Weights of a small image diffusion model: 64-pixel images, arch dit.
Rows from block 5, named by matrix and row number. Rows with one number belong to one neuron. Each number is 128 + 32 x the weight over the matrix's rms, rounded and kept within 0 to 255. All counts start at 0. Numbers have three digits each.
# fc1: MLP up (model.blocks.5.mlp.fc1.weight, 480x160), inputs 0-79
# fc2: MLP down (model.blocks.5.mlp.fc2.weight, 160x480, transposed), outputs 0-79
fc1.180:187122233175014066153163099149000090050117135127178146131188129139100131100203034116084255129169126207157096162169065017255250186072146139115110189151151011146072003079150130233077006255053058150090159138090165066090167085107123083141102131
fc2.180:101134039110057074167192096113155115139179116095048138148068141095045065163077119141120159102162159136073094128158165064138092156183115121149124187135130152040128083114107133098130107150147122061214045100128140177125077185131206168145105125
fc1.181:131136135114113118132138139098133091108102124095126118133126128106134122119114125113133120117183146140137142128165125105127127133121145117162139124143162097155115137112084121144118131107127113139129119118118102150090111159155119143152148111
fc2.181:100119103200124104117132100127146158120163140121136139140126142152113102111143126149131133086081082121138122093109114130135127134113093135105116140128100121149138144111153081118135107106126127136140118091099107122050122124132151132121136059
fc1.182:103107155113103121126132113100094120118107134128145109128117120105127135123116142131155145127152129154116127127146128110130100120136120118113150098164164103149147127108081100140149135131108100139115132131102093146129108148134123124118158127
fc2.182:121135158166116135155147119151111143103125122131129120121120128109090118131149100122117098115109107119133113102111122104111128118103073127135104162136154126143130164135180116163161129128106106148148125134103118101038117118173136146113143089
fc1.183:163128113163129152133094118144075118128144139118098121119121149114140138142144153255114122122101136112123142131111135166140140113115127140000112101136124150134142134150140143138159121140141118117112142125145105128108115127141147093117128128
fc2.183:133137133116137122148125132119156136125110130212126122129124118130116115123124128114139122127155122124133120133145140135125115135113114119079135137136142130131145145127135133105143133133154108120156137161127115136131126133145125189143125135
fc1.184:099064108164125112156113142091095157095129101172096093120107090091208112120135109119104148124144120170172091091120107119111099066119125160122113168152131117139116135102131102243090155092105132176107085134087122132144110153083128160069137180
fc2.184:139190170160063162190126137099181046135126137115134107199121124124036175043117153145110140162108132145167170107077126134126153159143187167129156052117149032173141136132141149021101161173137145184125190172144136094131201073134135119052118070
fc1.185:112130125098130123113133117114130144130127121098127138131118114155097098127120106107126138144147138146120114120141140121132117123147148093167084143111103109140122118099232115142133130139109142117134132123095203133107126159120140155127151124
fc2.185:122150103173113141136122118125134113122140156187153123123137150127135157145130102133114118125108089148130140119119133148107138125137109112115133125129123122128132137166082112118159122115139117148124089167082104130042129107068111107130119079
fc1.186:140111170124087148069112087132107125157125123125143138175138194115140122164128111131126149087136084123109147116123081141123133130117120138140133106131141135159164140132125100118139144092139144061136109114060136069125138104108135138132119140
fc2.186:231088134122139120090087103118073129143139105133186097095126059128091122144119121149118088090133143089090160123144043135112158114036119079121101088057152091135125237131158078160140090128155126110159157125150124184125103121127128145110105121
fc1.187:177152143126122098104182210047162148140122140138147151188173042128105121125040224133255109114138073122147102134127103125174102218178188154094113117166120104118074169117133068102058029010108126115129116168100141167087147147161090060120113113
fc2.187:186113138110085153138157061110156116145185154103103134164105184111166128134128096100111156096132181117154125128128110113102084118141149069150125181180171094082157120091124109098082155128198136087137113167130137161109153090139231083130136116
fc1.188:125055064106113143139152085110078147201166130143224064109177139171089172108160093083171122189110140164136149130116093172255163125126132082119177151144165122109150086117136143113109038148167105095133195172100115149089165093172139167164128164
fc2.188:131177118075161110139103127158127153100115061110090088097099147135159130143126119113192135118029110138129177094117147112118103163116108112125143152092149090065133120123157114137154068089156140100137052141085130159108171146107086143208091108
fc1.189:127132136127123165139132081122115153143117130199095098126122105135141128166097092118133114152136119126147128104144116131141110090141132134126119114119116123172175163115123137154125151117108122115113126149124133146134159130070142124140116168
fc2.189:120151084106141095118108138099085104145174155107148156134116137112136118172147108108161158115170129192118121110167073102102158112082141121104118137086139110125137157179134094023154094135142109176138138138090124098119134150129111121196084083
fc1.190:106080058156115209184212109135113145150154119212086137154140126137107095025095120098183065141123150182160136116126079101129091101111099149122094181120167093145143080120126131126176055085117142060138072074109139155112132129123051027142140139
fc2.190:160179148150189244160122133135115110100102131092133108082116151137119134049096191121122172118127122081146162156147127153141152201122112072093184057127094093178156134141121174110207142088120177113169190107090133169113151098134124096149137087
fc1.191:101106111153112135135138116113137096144096090137133130135145131145125174108145097064131128156174139179102095152156086130136111121177082108100119125131158114134135139086244117091120108125147146164170108145068137133108141088115134126150108139
fc2.191:126110139178146118125112156150155125143140127078134120083113115140099035116143115150165133112192082120135139070190115138128124174127093152104147119118156101138137173143212079097139148139121118173155178136142062127088095172176109118119137113
fc1.192:085103137153121116145144123101172148122072087126130150131148115137156170106154116027139137141176172151121119151148089126159103152161066129133131098139179106135134124084225112093116120123153131169175104156093108140124152093114158120153115130
fc2.192:145125104192167178122177138118131103138093153070131143121102135078140170172127157128108148126126024111149134106155110108131147130117110107078138187122109117132129094168061126133147155129126139146125095173168097114217165103055136074120136119
fc1.193:078084098123045087068130121133158101121111107108092117220129125130149110140132030121047036167130063191106183142129103098122157092228111214102105149075185035177118156090137156174175044089149177150110161158089128140114255144120137139151186102
fc2.193:165165131134170108120117141133137170140189114123144124168115153106178141186146138123127161096110162138137147112081134155094118176153116087133130147145109187120171104095117128150150158154118117189208071096102142141103147112115100154151139143
fc1.194:114160142133123155155114049129152144097117099132104144120138175126150144106130123125085167108145128146171130095151126134136116173125092111156143117117132147187143090121124120168095134106137107139113117121129126144153127108087053117110178100
fc2.194:093078121155161100125089082158186147130134139120147120126157060113079135124144139123127185101138108210147138088114122084140124128141095148103141108205115133136118145144137089104115126115112110114154162109110102177138139090131176172089088137
fc1.195:142131105126100129147123129116093071148093120117123141145110129107148133122144145171145142131119128124152115119130136177134114100140093096066106170124131127131182107114166074119148149146151125161130121171077114133130131103105144127099125100
fc2.195:091166100101121150133125144151119188133128137149117144136128133121133091139119122111132137120152104098089091132105130120094142131113097125132153094121118111124139147129142113123139152129114150093139175186138109123106130156125126186110099134
fc1.196:129108142093113113151150138099116097129097117084131138123129106104122117111081136094163131122156136164131147124176119103124097129142127126147153125157163106110125141093075117132127136118125112128137105123106108139122105133166127134142137120
fc2.196:122135117179135107121159090122129178117132123138142107132109138120130137137159110159123099113108079147160162112157120157116115139121085111117105122137112121115158132125167090104186114139090123146170118096126083115043147117111135142128121057
fc1.197:109120136124123121118142120096147200117105108154173166110129111161143138114149114061149149139180169156116133116166108109137086111170153128152144082131158094121141125091202117079127111146141136132123091103094138124057169127113128155164138129
fc2.197:094086173189141117159141113126125131157115112100129113126107137108118123142145131150136119126132046146132129105146135155118100134130107116070128143123151110116107126117097108119158110126135116120131096122180081125104133104101136126116166102
fc1.198:095078138148111168149126117166147123172150169058090138167140136105150128170156113119114120109126125119111130193108136110121181135087108123108105118123127150097134120125140155123136137123114124105179096148109129151118131120119100067159090132
fc2.198:133170187164162084155131057186122127131105065181170106075138145139132106176115109125153161163112132044133167066149139147124100135159146158159148140172145130130148129156133197235142174092135034121153138132133135093126127190142149111131146143
fc1.199:136123141080092109148075127093094127149118157103120140079100194105082175134097098156181150120145138132123119131153149118149127124118103128065155095127138105134179122124109070129154137145013102109137105102115130185086099085129162188122145121
fc2.199:087171090136175133183149191129120128124147134124167106114157100154133064165120177129152085115148100095130156122127082128112174132040079127183099155175108101144169173148133106081148109096133132105113105112122111130108166165131089185096113147
fc1.200:151100133130123157113118096134124121180118138114146105109067155126126160154121155123079167101140121118151171061144127102152141169118123074123095138157107119082124125119117128148121132148185111144077135149147110116111114112089175141117116153
fc2.200:058169122102115125086163084177219091195140133123082111145120131089142062166114129090176151130113105161131148162114086116136145101074140155122195153184165049081138130118106117184106203059130073136104098099090101101102159104137096160138168121
fc1.201:144096129155104189129108115105147108160116112182129125119144128141136087138120136138139126150110085145133116108182140124090105150117116174131141149095110146098120071119099093117109128164168095125109204147139147106085097110120085120114157184
fc2.201:105131176180101077086114139098166118084117150119088103208105083149066162149111167105146115155125157235116113181235189104111093081236143112108175133144160163118102040149120160139135019178082138151099088140112044185104120095136159108170034063
fc1.202:093104144061082137108132133115106186134128144149149119113110098157074099130107129127092133143160112160110112093161099112126091113132157102134126121119111110150134126095159098142143126158080123096149156090112187112152113199146090153162145135
fc2.202:133143125145136136158106149138153132133109124149114118126134115144147139113123094105158166129115089125153103137168143112141144151168156155091158149126137129132129093114119151153153105111129152134174154116102112113145127054026130107170147084
fc1.203:130170130097122132121120090128116125113111129157106149131147116126111145094107119140134109156144081139131134150145107138131106094135134114105090138127137142188139134135112094141166144163120119140120089113124116106073134108108131131122123127
fc2.203:070105109097148136118145184175134150127156156120128147176089121122116107085135173117176094130137156075149133123160128127136181095057120156154133156126143122140165183135124111117147169154152177144098145081122110090105134127132114117109075119
fc1.204:112144100116142123121135163122139132107092116094145131090132095119154096111133126140131136142137059104085177102131108148114161131112141147106102146143152115116137144122137121178191116127102118149151116190154106113111098153142129156102093117
fc2.204:108161147099139140119139136089047094192099043127168159127143144104149167081143106072191122148162156088168156108102164120140152123120169100157078169040061102098144147076124132195141200140104183136086122195142163083113148109123161112077104139
fc1.205:114136143111120131132117093130140164145129121114122140128166191086114131112102168132139129150115143140115129125134151168162073145146118094095136108132084127113171109131128126159108105085157114124128166140111126167106123154087128144090108103
fc2.205:058145079088171156137116156195108102133154118125054133139105067140136102107172127131148129155127095150136125157119176162105074111194132183147147144117175122100233151172123099061129100117158178132139102132128094107118130135138122142101087167
fc1.206:120144129142165088102181076123175112255097102147122124166085133112121081113180084129095122175100127134150117180127075128088145130169135113113148092131130107084046133109133119167106112147167092102146140139110131097123185164132074098167101060
fc2.206:125031096137117058091087093128166036000136120114131099129158148166123119191120159073133114146171103149108142128160107139029111183159135151126143130131156106055200139159125137178175134119131119131110092139127121151108193133147138125174138126
fc1.207:120133127163121148144143139098117120126105131069138126129129136103123107137142124191126155144143150155090125136159086151132100101137112120097163107159149117130120117112093091141135110155106114128092114139110112122123124155187139102135141117
fc2.207:120108108137136127170140134123123103117097147192136119136129118123134127122155136179148115133142081125142149110142134128146131117129105110143157145110133140127129138143255137136152122137134102116145151181120168123068121107130117153145105135
fc1.208:100127134137087143176145183123142108133169127127113165138140116120150119145109115098165067099125124105142121184141140096137140188116130133128115108078105144167103123127158181094038135077119099103135141115157128144158137169162159143153155084
fc2.208:150141165131084102178136235151126066120105159144142140107202108143132073087118119123089086147103183120168092074148134123146152119173124131126155163128163160174131078135132186122047083127181041141128166133146152041155111204098071134111145192
fc1.209:129165118133082151194108137138119139114110113099127117123085157147127105152100114117181096132150134119135148144163162181094138092173125139088094140105119106123160101116097161090135144126168108119116173039120127101141140118165124147114154134
fc2.209:099048072100066132154151140094088126177182110150163100120127126156162128061146179172154119146202119068143075135197156105108096118188151160135115061219233172152206085118118073021144085128159176116166094135112166118119102134136158154130121106
fc1.210:102102175104098104129109113104095146130089133112138129132131111088124137114136151126133134135158150137128135134148104132130098114137116117083112091152166087131118119102096081166138132110105095132128138124102082128145136138160133109134129131
fc2.210:139121132128125104143116128103137139125167131165151112131129125110098115105128118084124112108124150112128138122109137146111138130118099137142118122129146126132144149131191086117145138121111146159113109095088107139042133134126119155118128134
fc1.211:111186131103000088122111152132107140118130071129158143086175056138141162176102000111103152172145114101053210113140148177123190165094141107133131108146131049241147074124133123095070121026137117053099129093109142171101121094138109084125129123
fc2.211:122137140154095072072163168150126122111098140120139139107129162105100066131118155128145132163128111147155114105170108145098133135155115074124131145139110097134121117118109131147094142105147126043193098118112131140122134159135170108176127109
fc1.212:084103131076115133103162139102132164139135120082138120120124094147079093118096107064122137156165111169114098108147119126156103128153127097207134152135115098143115132093159125142123114127111144086124146133074182122153136166122115137149127118
fc2.212:135129144165149124154119128129123105139142172180150110130138122147145101141110086122109151111115056133142174120123167151128118146149095135134100135112108116139143151176146136113157123143138121165166124194132133100102120127047092067123114091
fc1.213:122107116110124107121156132094133092137092116072106113132118116112134143119114130060118148144155113147106115129158095120134117118151122111188135151147151116117131130103114123127113113136121113153128096144096134132108127124154113119135137115
fc2.213:111152159167128120156133142119160119127121113191137127122122155104147075126111121157144132139146094125144125128147131111117118135141125110158150130120137139109139137114155136124175149127137117111152147141121147105057131119100126119104111132
fc1.214:166050220145218117097130207120209123093069113127061183023036128087113147112087159128074150094156112156166047024151129077055026127171061159126102101106105176106194149099142072232141161143084161162146153040148128115119024228057144088108105067
fc2.214:102148140079102035150094111144129118104108114124128111103102129029133131078116171100108095121064111135157190178114154118141143130143070152113071136114157136077188118115141170152129150147073140131114116110141110186101088146104126101178114130
fc1.215:101190142096107092089139050095111111030116091105070000130109154146147117153198091139113147153163113190132131140162092123159116192132171176147133115134082133186150130115121093108143147119116117189150127109121131071096135111144138069151168057
fc2.215:098101101134068145092204167112107125207136170105147215126107066114169118109095101184090142131119155125107166156101115156111123112108171133158045153115160086183099120117106111073152090077100122162186102107146151119104145082098177103115154193
fc1.216:146117162200029124113198224082164101255106130080062069124157121147091096076107073153121090117111123129177147150116133080085114164180119114107169148153097114167049106088127135127028131094194120134113142124132123112139209127161180165111143139
fc2.216:131120121144112219169114186156077063213196134085095099129144068139185154110113147156122106094111169070143124101170156088156134183100197071151114060112115117165048113134083175093079095131106110099168085164148210130117097093119105098145102109
fc1.217:103132100153153149091110055113171123135101141124194113100240134112105070162135138124141146119125160124122108161143151163116114150101124123122092160135112105061077128115121163139189116175083089152140109085106140193137167164155205133219141115
fc2.217:151035057224184108106100024122087138079238123144072132171170131141142124168214129119088120127098053094157124180099121137129134082114089180136072034128210130115069113153120086122105123150079137141165221147080173122123132082137059132169148175
fc1.218:149128112132126148133166145099135068165091081098150155149125152107114114120131128129146123128140130165104108150182079147117109131142129089138162152145136123112100133108098120169106109140158103167108145142104114138121097136150145143122163112
fc2.218:129125126163132089152140097162158110145109128101079113164159169131138176156128133119133136185132073172118123109139137118119145131144120118118136128117124162115070120116180118133115131103157116138111128161113117125079164092123145144153116068
fc1.219:157193146152127125065126140124116140100112144094123134140078174122126153124137112138105152122151070135163121180128123115139126155117104082115084139158141135153144150145110075131097128126109139153111078147117119154092080142114151106116098073
fc2.219:118068116124112156070159185157079110159159180139095108115116065066142095097123138132117010125145161093116200076096180113096162102054074093136124201135122140128180219077102088134114182095116100140108199145059146107100069093155109097104125176
fc1.220:151155201183129095133139059119094134000116149163109217168189149114125067151166115099124193121169144159147091100173099066192172224146152134121093170154101088094105127109125119131188096140161128194119150134103146111115173115145101095203110057
fc2.220:149189154140131078137135081150105153175174140110156181140153038086113117111175143124130144107121119065116154124087053156147116137097160169131126158158159179125072146145123071073082206135153143078201103142161135098113102091127139103206122136
fc1.221:141103140135055120113099123127030121154163145175111092137175217112127088146157090117148190191157138152117118193157084144141225110109150086115193098147139090040085083105141121056159066136123116068138148091114138093137152135134107124184168106
fc2.221:139074133160108178149195179146034130107149054130107100164086163086127120120138141223103083069126164103095151137112099104193135052133134135119123181110114106078096190155144166172061197128146203183177119120158115124135085169093100136086128127
fc1.222:115117150104113128134130140094105130128096150104173131127129116103129120107133154145128148133147130149116123129153110126139092128129130113096180136171168115124125150111081100153121132145102102143101138119125103150097120152146125136123127121
fc2.222:118131147141116128134132113108153112141118140151144132127130144120099104095124142129126115122106089119115141100119128124124126130110099126134112150129136127139138156113183113116107118135128105136150102136125100119031130139161146141122150107
fc1.223:136118113178116150146115133114128120125132097101119129120144129113142172130119131192136113135128153133113133122125117137145123126129105132020170093124143135116134122136178158127157109122137118118132129138111105144136115127169152077133136130
fc2.223:156152142133135148157133115138106095116152119236121124125132108124136111101140128103135119131118118129128114127156128133127124124128115121116132136137146145105132127112140121113144130133160132134164149188119112124081132125101121167139127139
fc1.224:121086120123128097150164127087117140099089095110123129127105127154136169094128090055156126166143119170096108121148116098141104136159125127172148101128166096150150121096170158088079120140137135134117085114072131138145165118113107141141123113
fc2.224:111049106162131087170078094101148108148151110135145140112122188151150160143153134126055101118148083113161134143120116135126040126110100117185136135090130149120096122118110162108130111164116149166131101158102141124078102123115126125121129131
fc1.225:126077141120116064126167131128111124140114110122162115195118132142117135171174148101154112155142083147123161052098153092163087130116081122131146126172114151138138153107120091119116162114130177158116133151115117157125155078116122104143146177
fc2.225:138170085131135153120105083189211140210142153117062115180112077096154131161102141105084173123105119211124159138068095109144131181190120171111150154053114141127137129164130112196110139100163210156118117141155119118113132162124081082150181080
fc1.226:143124107124123113144143139095100118111116101138113110159114139119137128121110148170168096148129146126130119131139144107137131143128121120076099116127136108174161146119176121138124121134133120096135130118107116167096131138117100139135165117
fc2.226:134186083124123146139133124139118140115140142135137140123110123121141129127132166096153101108132112125125119102111115139136136142106121126094121142150136099163151128140121130135146145121132127140141166135110121156111127116116146163127120130
fc1.227:116089123161133124124158131088140080118075066142133118139130125117125196095135115075139140154157144180099115151159099134145098127163057118073160120129173117139135133074255117117108097112153132165170096149074119147159156089117153099155126130
fc2.227:127118113192132167169127152134124134105122115067128119022130046121058000100145128151185144130206036108095153077147110160152125173127067146100093115136144087123144149109198082097139142125132124164170185194140000133228082225123121057147133083
fc1.228:146117109070110109185112111109121116119140135143077139140117133153121132117095113147126131147126175127151080127123123128112132125112143136100116107115135142154134087123134148123090132100117093150154147067107127129133123092106079142101130171
fc2.228:130116255082148128177141123149149163103142135122139115176124146115110130117088083119180099126123102186100045153126093144151125109079137163183127124129170156155129118202147122095109141141112182120153121087181078167130143173132181122103063128
fc1.229:090119121116116131147136136145148099142142137117127148152161114120156146143115109100101133123112133105125140137108132108122144145145109125189072147106113114127141101123155137113132131093145153135180108125131125134156138130139142093153142133
fc2.229:147148175117129147131144133141131147130123157173105112107128125127111110120124088151108120098128134128145151139134104126137121113132151141121117101102108125144115128117126148122126165145125149111157134129141141126127134135081153110140129116
fc1.230:126113128103117175093141094108103170133119103179139139131118171115133114105143155122133118136109092131137143081128136154143137144121148136128132105150115091080151132107121106142134121134121116116140156132161121148117103116083143101098161165
fc2.230:084145088113134141153124074063102101144120141118199141141121082108107112104111162103137095177174154107134122177147130105141121083161091123125110156129130144126158123129129071161129102126124104129082109122117098147123145145132139113095085090
fc1.231:131112153107131121133145131119114058122121126098097103160157137108134089117132138174127116105141151171122134145170111120125123094118140096075158118148139117157159159109104118126150108142096093133124112133149108157092109157126116155137145131
fc2.231:140165125128103124147152169137166077113146122140151139157123157116165163127126124074166136110145095115153161117138107156126084144102107117086118154116121069165140124122147119147104138142091156107116124142124113110096153088157127178144139136
fc1.232:215082031152201133155211104088164064123074000102105147024151075194205128089125214041132138160124106095135172082145178227165149169132167174152156209174174082149130186100217241181072072095233091115075157102076065109135154176040138124129147177
fc2.232:054135111125035143096155125125123063192084021143166124030160101146212143226198140202157100100182152061193146068155108044115000164121031074121104040129156209150090141130102003209174120100000092184201194126133162062149131148116077166173112044
fc1.233:071028161204064143113103107137134079100112110132079195169126156176150151109187000134030172239124161129117141093146173045100135126140134167151118154153096118089109103106127051122168132148142130074154168157119132143108220080113073133206202106
fc2.233:084161096127072110165141128090113199083130128120078066157163099117079098084063178152255094141095122128078147171093148050114147124165138255119149160169078148153121086132129096087074126102119140077091107147251160179127111172121143153175129126
fc1.234:126107121171136151143132142090095113123112095119124120143122131109113150128123111169133120154156170166088106142162099138138102119143088111061123103142158107131153117097214109142124094138120096131125123120085122133139125144182145088156146123
fc2.234:112146102153090164152088161093168118133145129140146117113103103092068148095128162072122116144156079137119048119158137135125127127116145134120120119150155097143131148104160137122168121123164077160157134183123092103097121118070069132106140165
fc1.235:081121159120125094163112129132124113133095146124153139153151123068176137121127122082128129109151160133134121122133121121125097135121095154101126092154178127139112101115079095126134117109130112104182085184105048128151143110169137120132129132
fc2.235:118152120124143128143120145108139149142137131218138120118115110112101114116123119123128128132130171124131133137140135129125128120121133132074113148107149121135131146135121120120139126128122120127138137109117107133062131134114117130137129172
fc1.236:105089093127122139136130122102133042128093080130093129145142133148080182095149079044148120158158132214090096150173088107139114131189074085139124127116137104135149149077255122080117101110155145186178104114061174149092132095072152121162110121
fc2.236:109147141073109068079114140117128130127106132085134124121124107165200079083136101102147116100168220115145142127192128134112105122102152104061146083133116114132161144129249142125099122140111112121132098049096163129000130103255111213111134184
fc1.237:159105083119128151093136124165137088130112130065161082141121197115181120093124158121116114150122170104122161145114147194141101137132147178143195148167151117097127197112157096165172129130157160125092196084126139088175123157159208118128124165
fc2.237:133132112164132113111072162129163205078123165182112112075173089179052132101135119186075157113113102073142125140079109142130103112149191168076201084160115075154154120148130136053146142113162117130173135098188111136192107123133090152124153071
fc1.238:094104061125120150179136151120158139158113108192164098095153058090068096064147170112129115088132152132148031023135112105115105084162062114130138155094146112110166086128124128173193109154067109163156173132106125108087152116121125162130199093
fc2.238:159114093155110156197116052159142123123139116120176134126130153133132193078120124143146169152175075102107197160173103049097100167144140143069140109087113082138126140121142193123209142169064122137139129126089116106114185057107078201127147172
fc1.239:107107117106114167121174138124149172119110113124159157139148124150114124107133118042154131145163099135116107141159118130141112130174096096195117146125132111141118100102142123146122125127144158139127117130056152121098142120108140140117100131
fc2.239:116167118140116149147121132123128113138113135178117133125116113105122120140150115171107120119105083142158157115154131124120140120117077116120078150104126126150118154124155112104157114133118119147160117164139116129074120105085147063143108109
fc1.240:078119248212146053190109161068125185150077100072036106139144123142111133138238090125129224084156191146129167118127100193174109220112154052143173094145111145168193002101140073187071203029138110234132115113126138099139030145118114132096094196
fc2.240:156083061197160112103182076096102177144185117126092119164155142142124132208118060129104168104102110094141128147118114121157120110173118061167084169144089160111174038114128125140157121132107139121113121124131167151134137112150094164139132179
fc1.241:137142167124151142132137189152153170124134151128109118128096083128110168149135126131148162103133171109153105187118138093118152104127200108121095134090123148202109125117149131184117125095147076049119155119127126117157134166113071126176084152
fc2.241:058146123115150098171118167110131072130133174155121157114126171205143145122140082096137093140101122101089103105101141153110119146108142124121122117079103126154121149076135115093136041136146126111168139111134124079148126129139142104095117083
fc1.242:169182143135128104176113120123140117128122103138140136128171198131121099129120098127177114139131075164085089111160118148148140105069086173123139124087111159091146113113132170076081143116189148128121122175131118105107062109127155145133138096
fc2.242:119071177155090224178111211087000157091143170130115141109162031147125153146189204112124100153136167136141168117174129170138141145244101124129207115206092102057141060105137117157109068113125151170131152169151153207108097162126120189155089129
fc1.243:119111123178114139129140121088114105126102085111091114117122110112142169143134132168140130175138153158117115141142121120141100119149126117054153078133151108120133134099207123137120109127116131148132130132092118134161164139176154087141132118
fc2.243:123140113117097163138144103153147130113134126186113135132123118104118131126111159130164163094143047144154122103109115154106132117135104121135149115109133136103123096114145101131153130138149100158136135176116057112119140144083104141141115134
fc1.244:150122124107125134124141128131122139096107135155155105104158152114136143078119143133163116135147144113144175173157117136135123130152143113151117158172132119158105148115111086139100163146117145121110097061146103130138104139104131117102116122
fc2.244:131144137088113135100080152085157158110157172107153132132074156126134073080109121133136084115132145047172092129148108139164139093076113150141159090177105107159127134096116135089045154130127208167103130085072094176113155092119141128088130089
fc1.245:130135115110130136111120138117103115139128117079115142132118116171093106123147104143124131158140118161119100128145130125130119126141153090133109133110096104138141145094238111143142120123116145128141120097113204141128123158124129151157119103
fc2.245:117128135150129107161138106134127126139121125186143121144106159115123146135121124096112131126103104117139106131129118142112117151132128132088153142126131154122099109133049136128139097139159116102104124134086157113035158111083142157143120115
fc1.246:085145146108125074176170183116165135127106143197185123122126144097114105122146071137170095158138130128133130192121113180167120145154072095142129117141140075096041136126123146154113137177136103068102152112151141155122137123123105146137092098
fc2.246:123119133125119080059052131106139139119083153108107155117193186146129115112108169134060177137063116164116124066130112028175106091159181101107140130130111098133113081130136108163094072114120129105151068134122121119124118152111107122071197159
fc1.247:137085073108079139148166111141146101163169129113111205095108149135193095126115119136234113124099150128160107163145118069125146080129098151135145133099123144056163149118145180129136122147110140136138139088130115124143131140162119160166093104
fc2.247:167171103077110131174102149098056114077145147145227073128191111167111150143103148140093159164129161053177128113137087127174100143113105134126064147084089158122189085099125125146094145115150127167167113089136132086149169132107118117151140130
fc1.248:184109175103051134000159141136126074092137096145068120182193152118110166130157195147065153160171116198135143143138112000167106171109111109142161104126147133128118081081140148054024126105195137237081208154124126116113153194117158175117148152
fc2.248:132149131112090032074144130214184129128030085126102146086047084121110068097043074152130097081144163176160226132136121000090127126086160097106077166106077079154072190119144154255079188126127155164087127137133129182137120116094073154038137074
fc1.249:123131138099150139106167127120157133125149132076138113129138119157095096125114118068121128136114102140119123130136114120123140128135156112255122184127105122135123151128135150132132126131128140127101154099137170106071135159129101159140113108
fc2.249:125143133154125130148120124137112134124138128183124120134131116131132120118124131127139119146119066130138141118137139138133154134131094107182134117132114121120122126130201115131146122120131115143144140181109113110170129115003121058149112135
fc1.250:124190154147070151135135098137128143118130127097176123145127150140131109134089108150119132123165160117130129232165105095114143101182149098108134108118123092102071160130126190122160137112097088087117111064132149171174103156149130136147162095
fc2.250:061110074171101057123097053098140086081153173136097127139152137150175060146134157111109187142108141132137121065077158068132116060157196112142143107155130124115052112115118157168134065148075063154125107130121128124157134085127129120093156131
fc1.251:106120163109131120133144109079107118124090104158127146130133103107131108122130128104140160151164112158137105138152116107134098126137121103136125119144164089147115127077144077124101136128107098126135147133096120154140144156096121145140146115
fc2.251:122115118174143115127116140139131139122143128163120126122121115125132118129139123114137141115139091124137139127128119135107140133153102115142125117119143114120115132120173130133162131126127130133125137129099136123082134112092110087122117129
fc1.252:155119099128136156123142146079104096133132096095085106125114116119101109132110156189133133175118114144099119120141137159139122090131133108119105153134111099143150109106126116183133118136097107134092151124121138134135117163153115127133140139
fc2.252:120133140121140115164142135123129183124108141142150131153156160119085114119120120131134125129112065105115140162127129116134096126135167120130120147131144140134134135144134155101156105138171121105144133156140126112130133111093142149140135074
fc1.253:140137145131138142109140092154113082119160090079101136138133156119187116124102133118113107110101118117153162070124128092142140122145149155108114130142129110151176172124141189151176115063190146098149159169118102123113149142117196141114141102
fc2.253:110117137119143083140150088111097151105123162145113111150147108093093151083145096139128153124123141037138111161177118086166116126088153108155083141066160135131175119120168136082174114132093164090153126169127159090170118125127161134149098166
fc1.254:173181096122154102135108062150091139116162115151091063109132181135125114130140116189118144133172103166166130120135092065220159123141135146162094111139231129060046107106155134138134101159112137144122128092156094059122103143097140129177153100
fc2.254:098103118127083146118132144130150117161161172130149148119124162132064119117127075118092138086173132149141138094155180129218099126105124108132141121139000120212117136149120157160143135151104117148093144088098128160130143155130172154084113067
fc1.255:120138140097126123133143138090088126123137117102120112114114109135122108123138138162129155137122129139117119136142113128117118129140164113129098143152129098152135142112129098148129134129108111122103148106141132151026151157103127149115137114
fc2.255:143131140110117153130137158133142134130132131149155128141125143142130127103114118098154157137118095118128116122149131142152132147143155111117140110143122116134141095154145124106160110138105139119147137157115087138157136102119128109133099139
fc1.256:098086106125140115064151084051150093108122135138166223143143176156159054118132095085126082199210149195141085164167000186159193223046137069103144181069073150085045141092133107112147144177124062193133119212124142111126071189115051125132076093
fc2.256:101217172078138093173151130102125087234107160142087188143182057124082106138151092200034184146115124094189105122101080094210179144098096158121100173125125095150126135132132106149117165181111174062121064117180120047143152112154159107063120158
fc1.257:110089122121124134117163100091106140140094115111146136136124152123096139120171113111173148145128110177082109128163114133125100117159118092138150122155149104133136122112112109126105134161120123173084103096107134119067105107115105147162138133
fc2.257:135198131107121180128142121158111145148107148139081124129148099106129109151139097139178114143121091133106130149120137139130127141172104132150142111132119122138111122139181099152135113097135121118136113126118107110093126135120096133152144073
fc1.258:085178172151233126158255070095143108078088110084022199202114142155089164131244114142087094228151102140222233042169088176207040198154151110143135048229195068161163122073135123115170109000065211187147126138130124181136157146094200150093088159
fc2.258:108197081109018131140069167125092088096118201102123089143112094122136170132122081151142117128132148093133139158117138033110119192121082100142151134085105128052157100112106127118098104126134161092195129123065105200112134106136167090137143167
fc1.259:123167207025129178102255063158091169025118099175088180160071139105170113086117114076192054164154073159197192081112083116061083044242153198103143202123186065056118226102145063231187092139093133112110186086138129117136188224083153000192154110
fc2.259:137241094121169056135114099090096196153138109130109074145104169095141063207211064154149146145108103105145061107155147034059152013064065183139160179147144151139085148120114046066111092218089173146068111155173147133118135183122011141139116198
fc1.260:121160144090151142137134102109151124101135119183120139110130108136119106103143124125143105137137190102128145195143152132119146147109140144154109120143131139150079141111139175102103140101149129097126132072147121140167161120118123143132131117
fc2.260:169110119121116094127089153091114141163072106109144134097155104137123138135158151125158121134109123118132124109104133152161140126102099109148130078145116211138043139104137152128041095107119134174098091077099134143162110180090117118089141172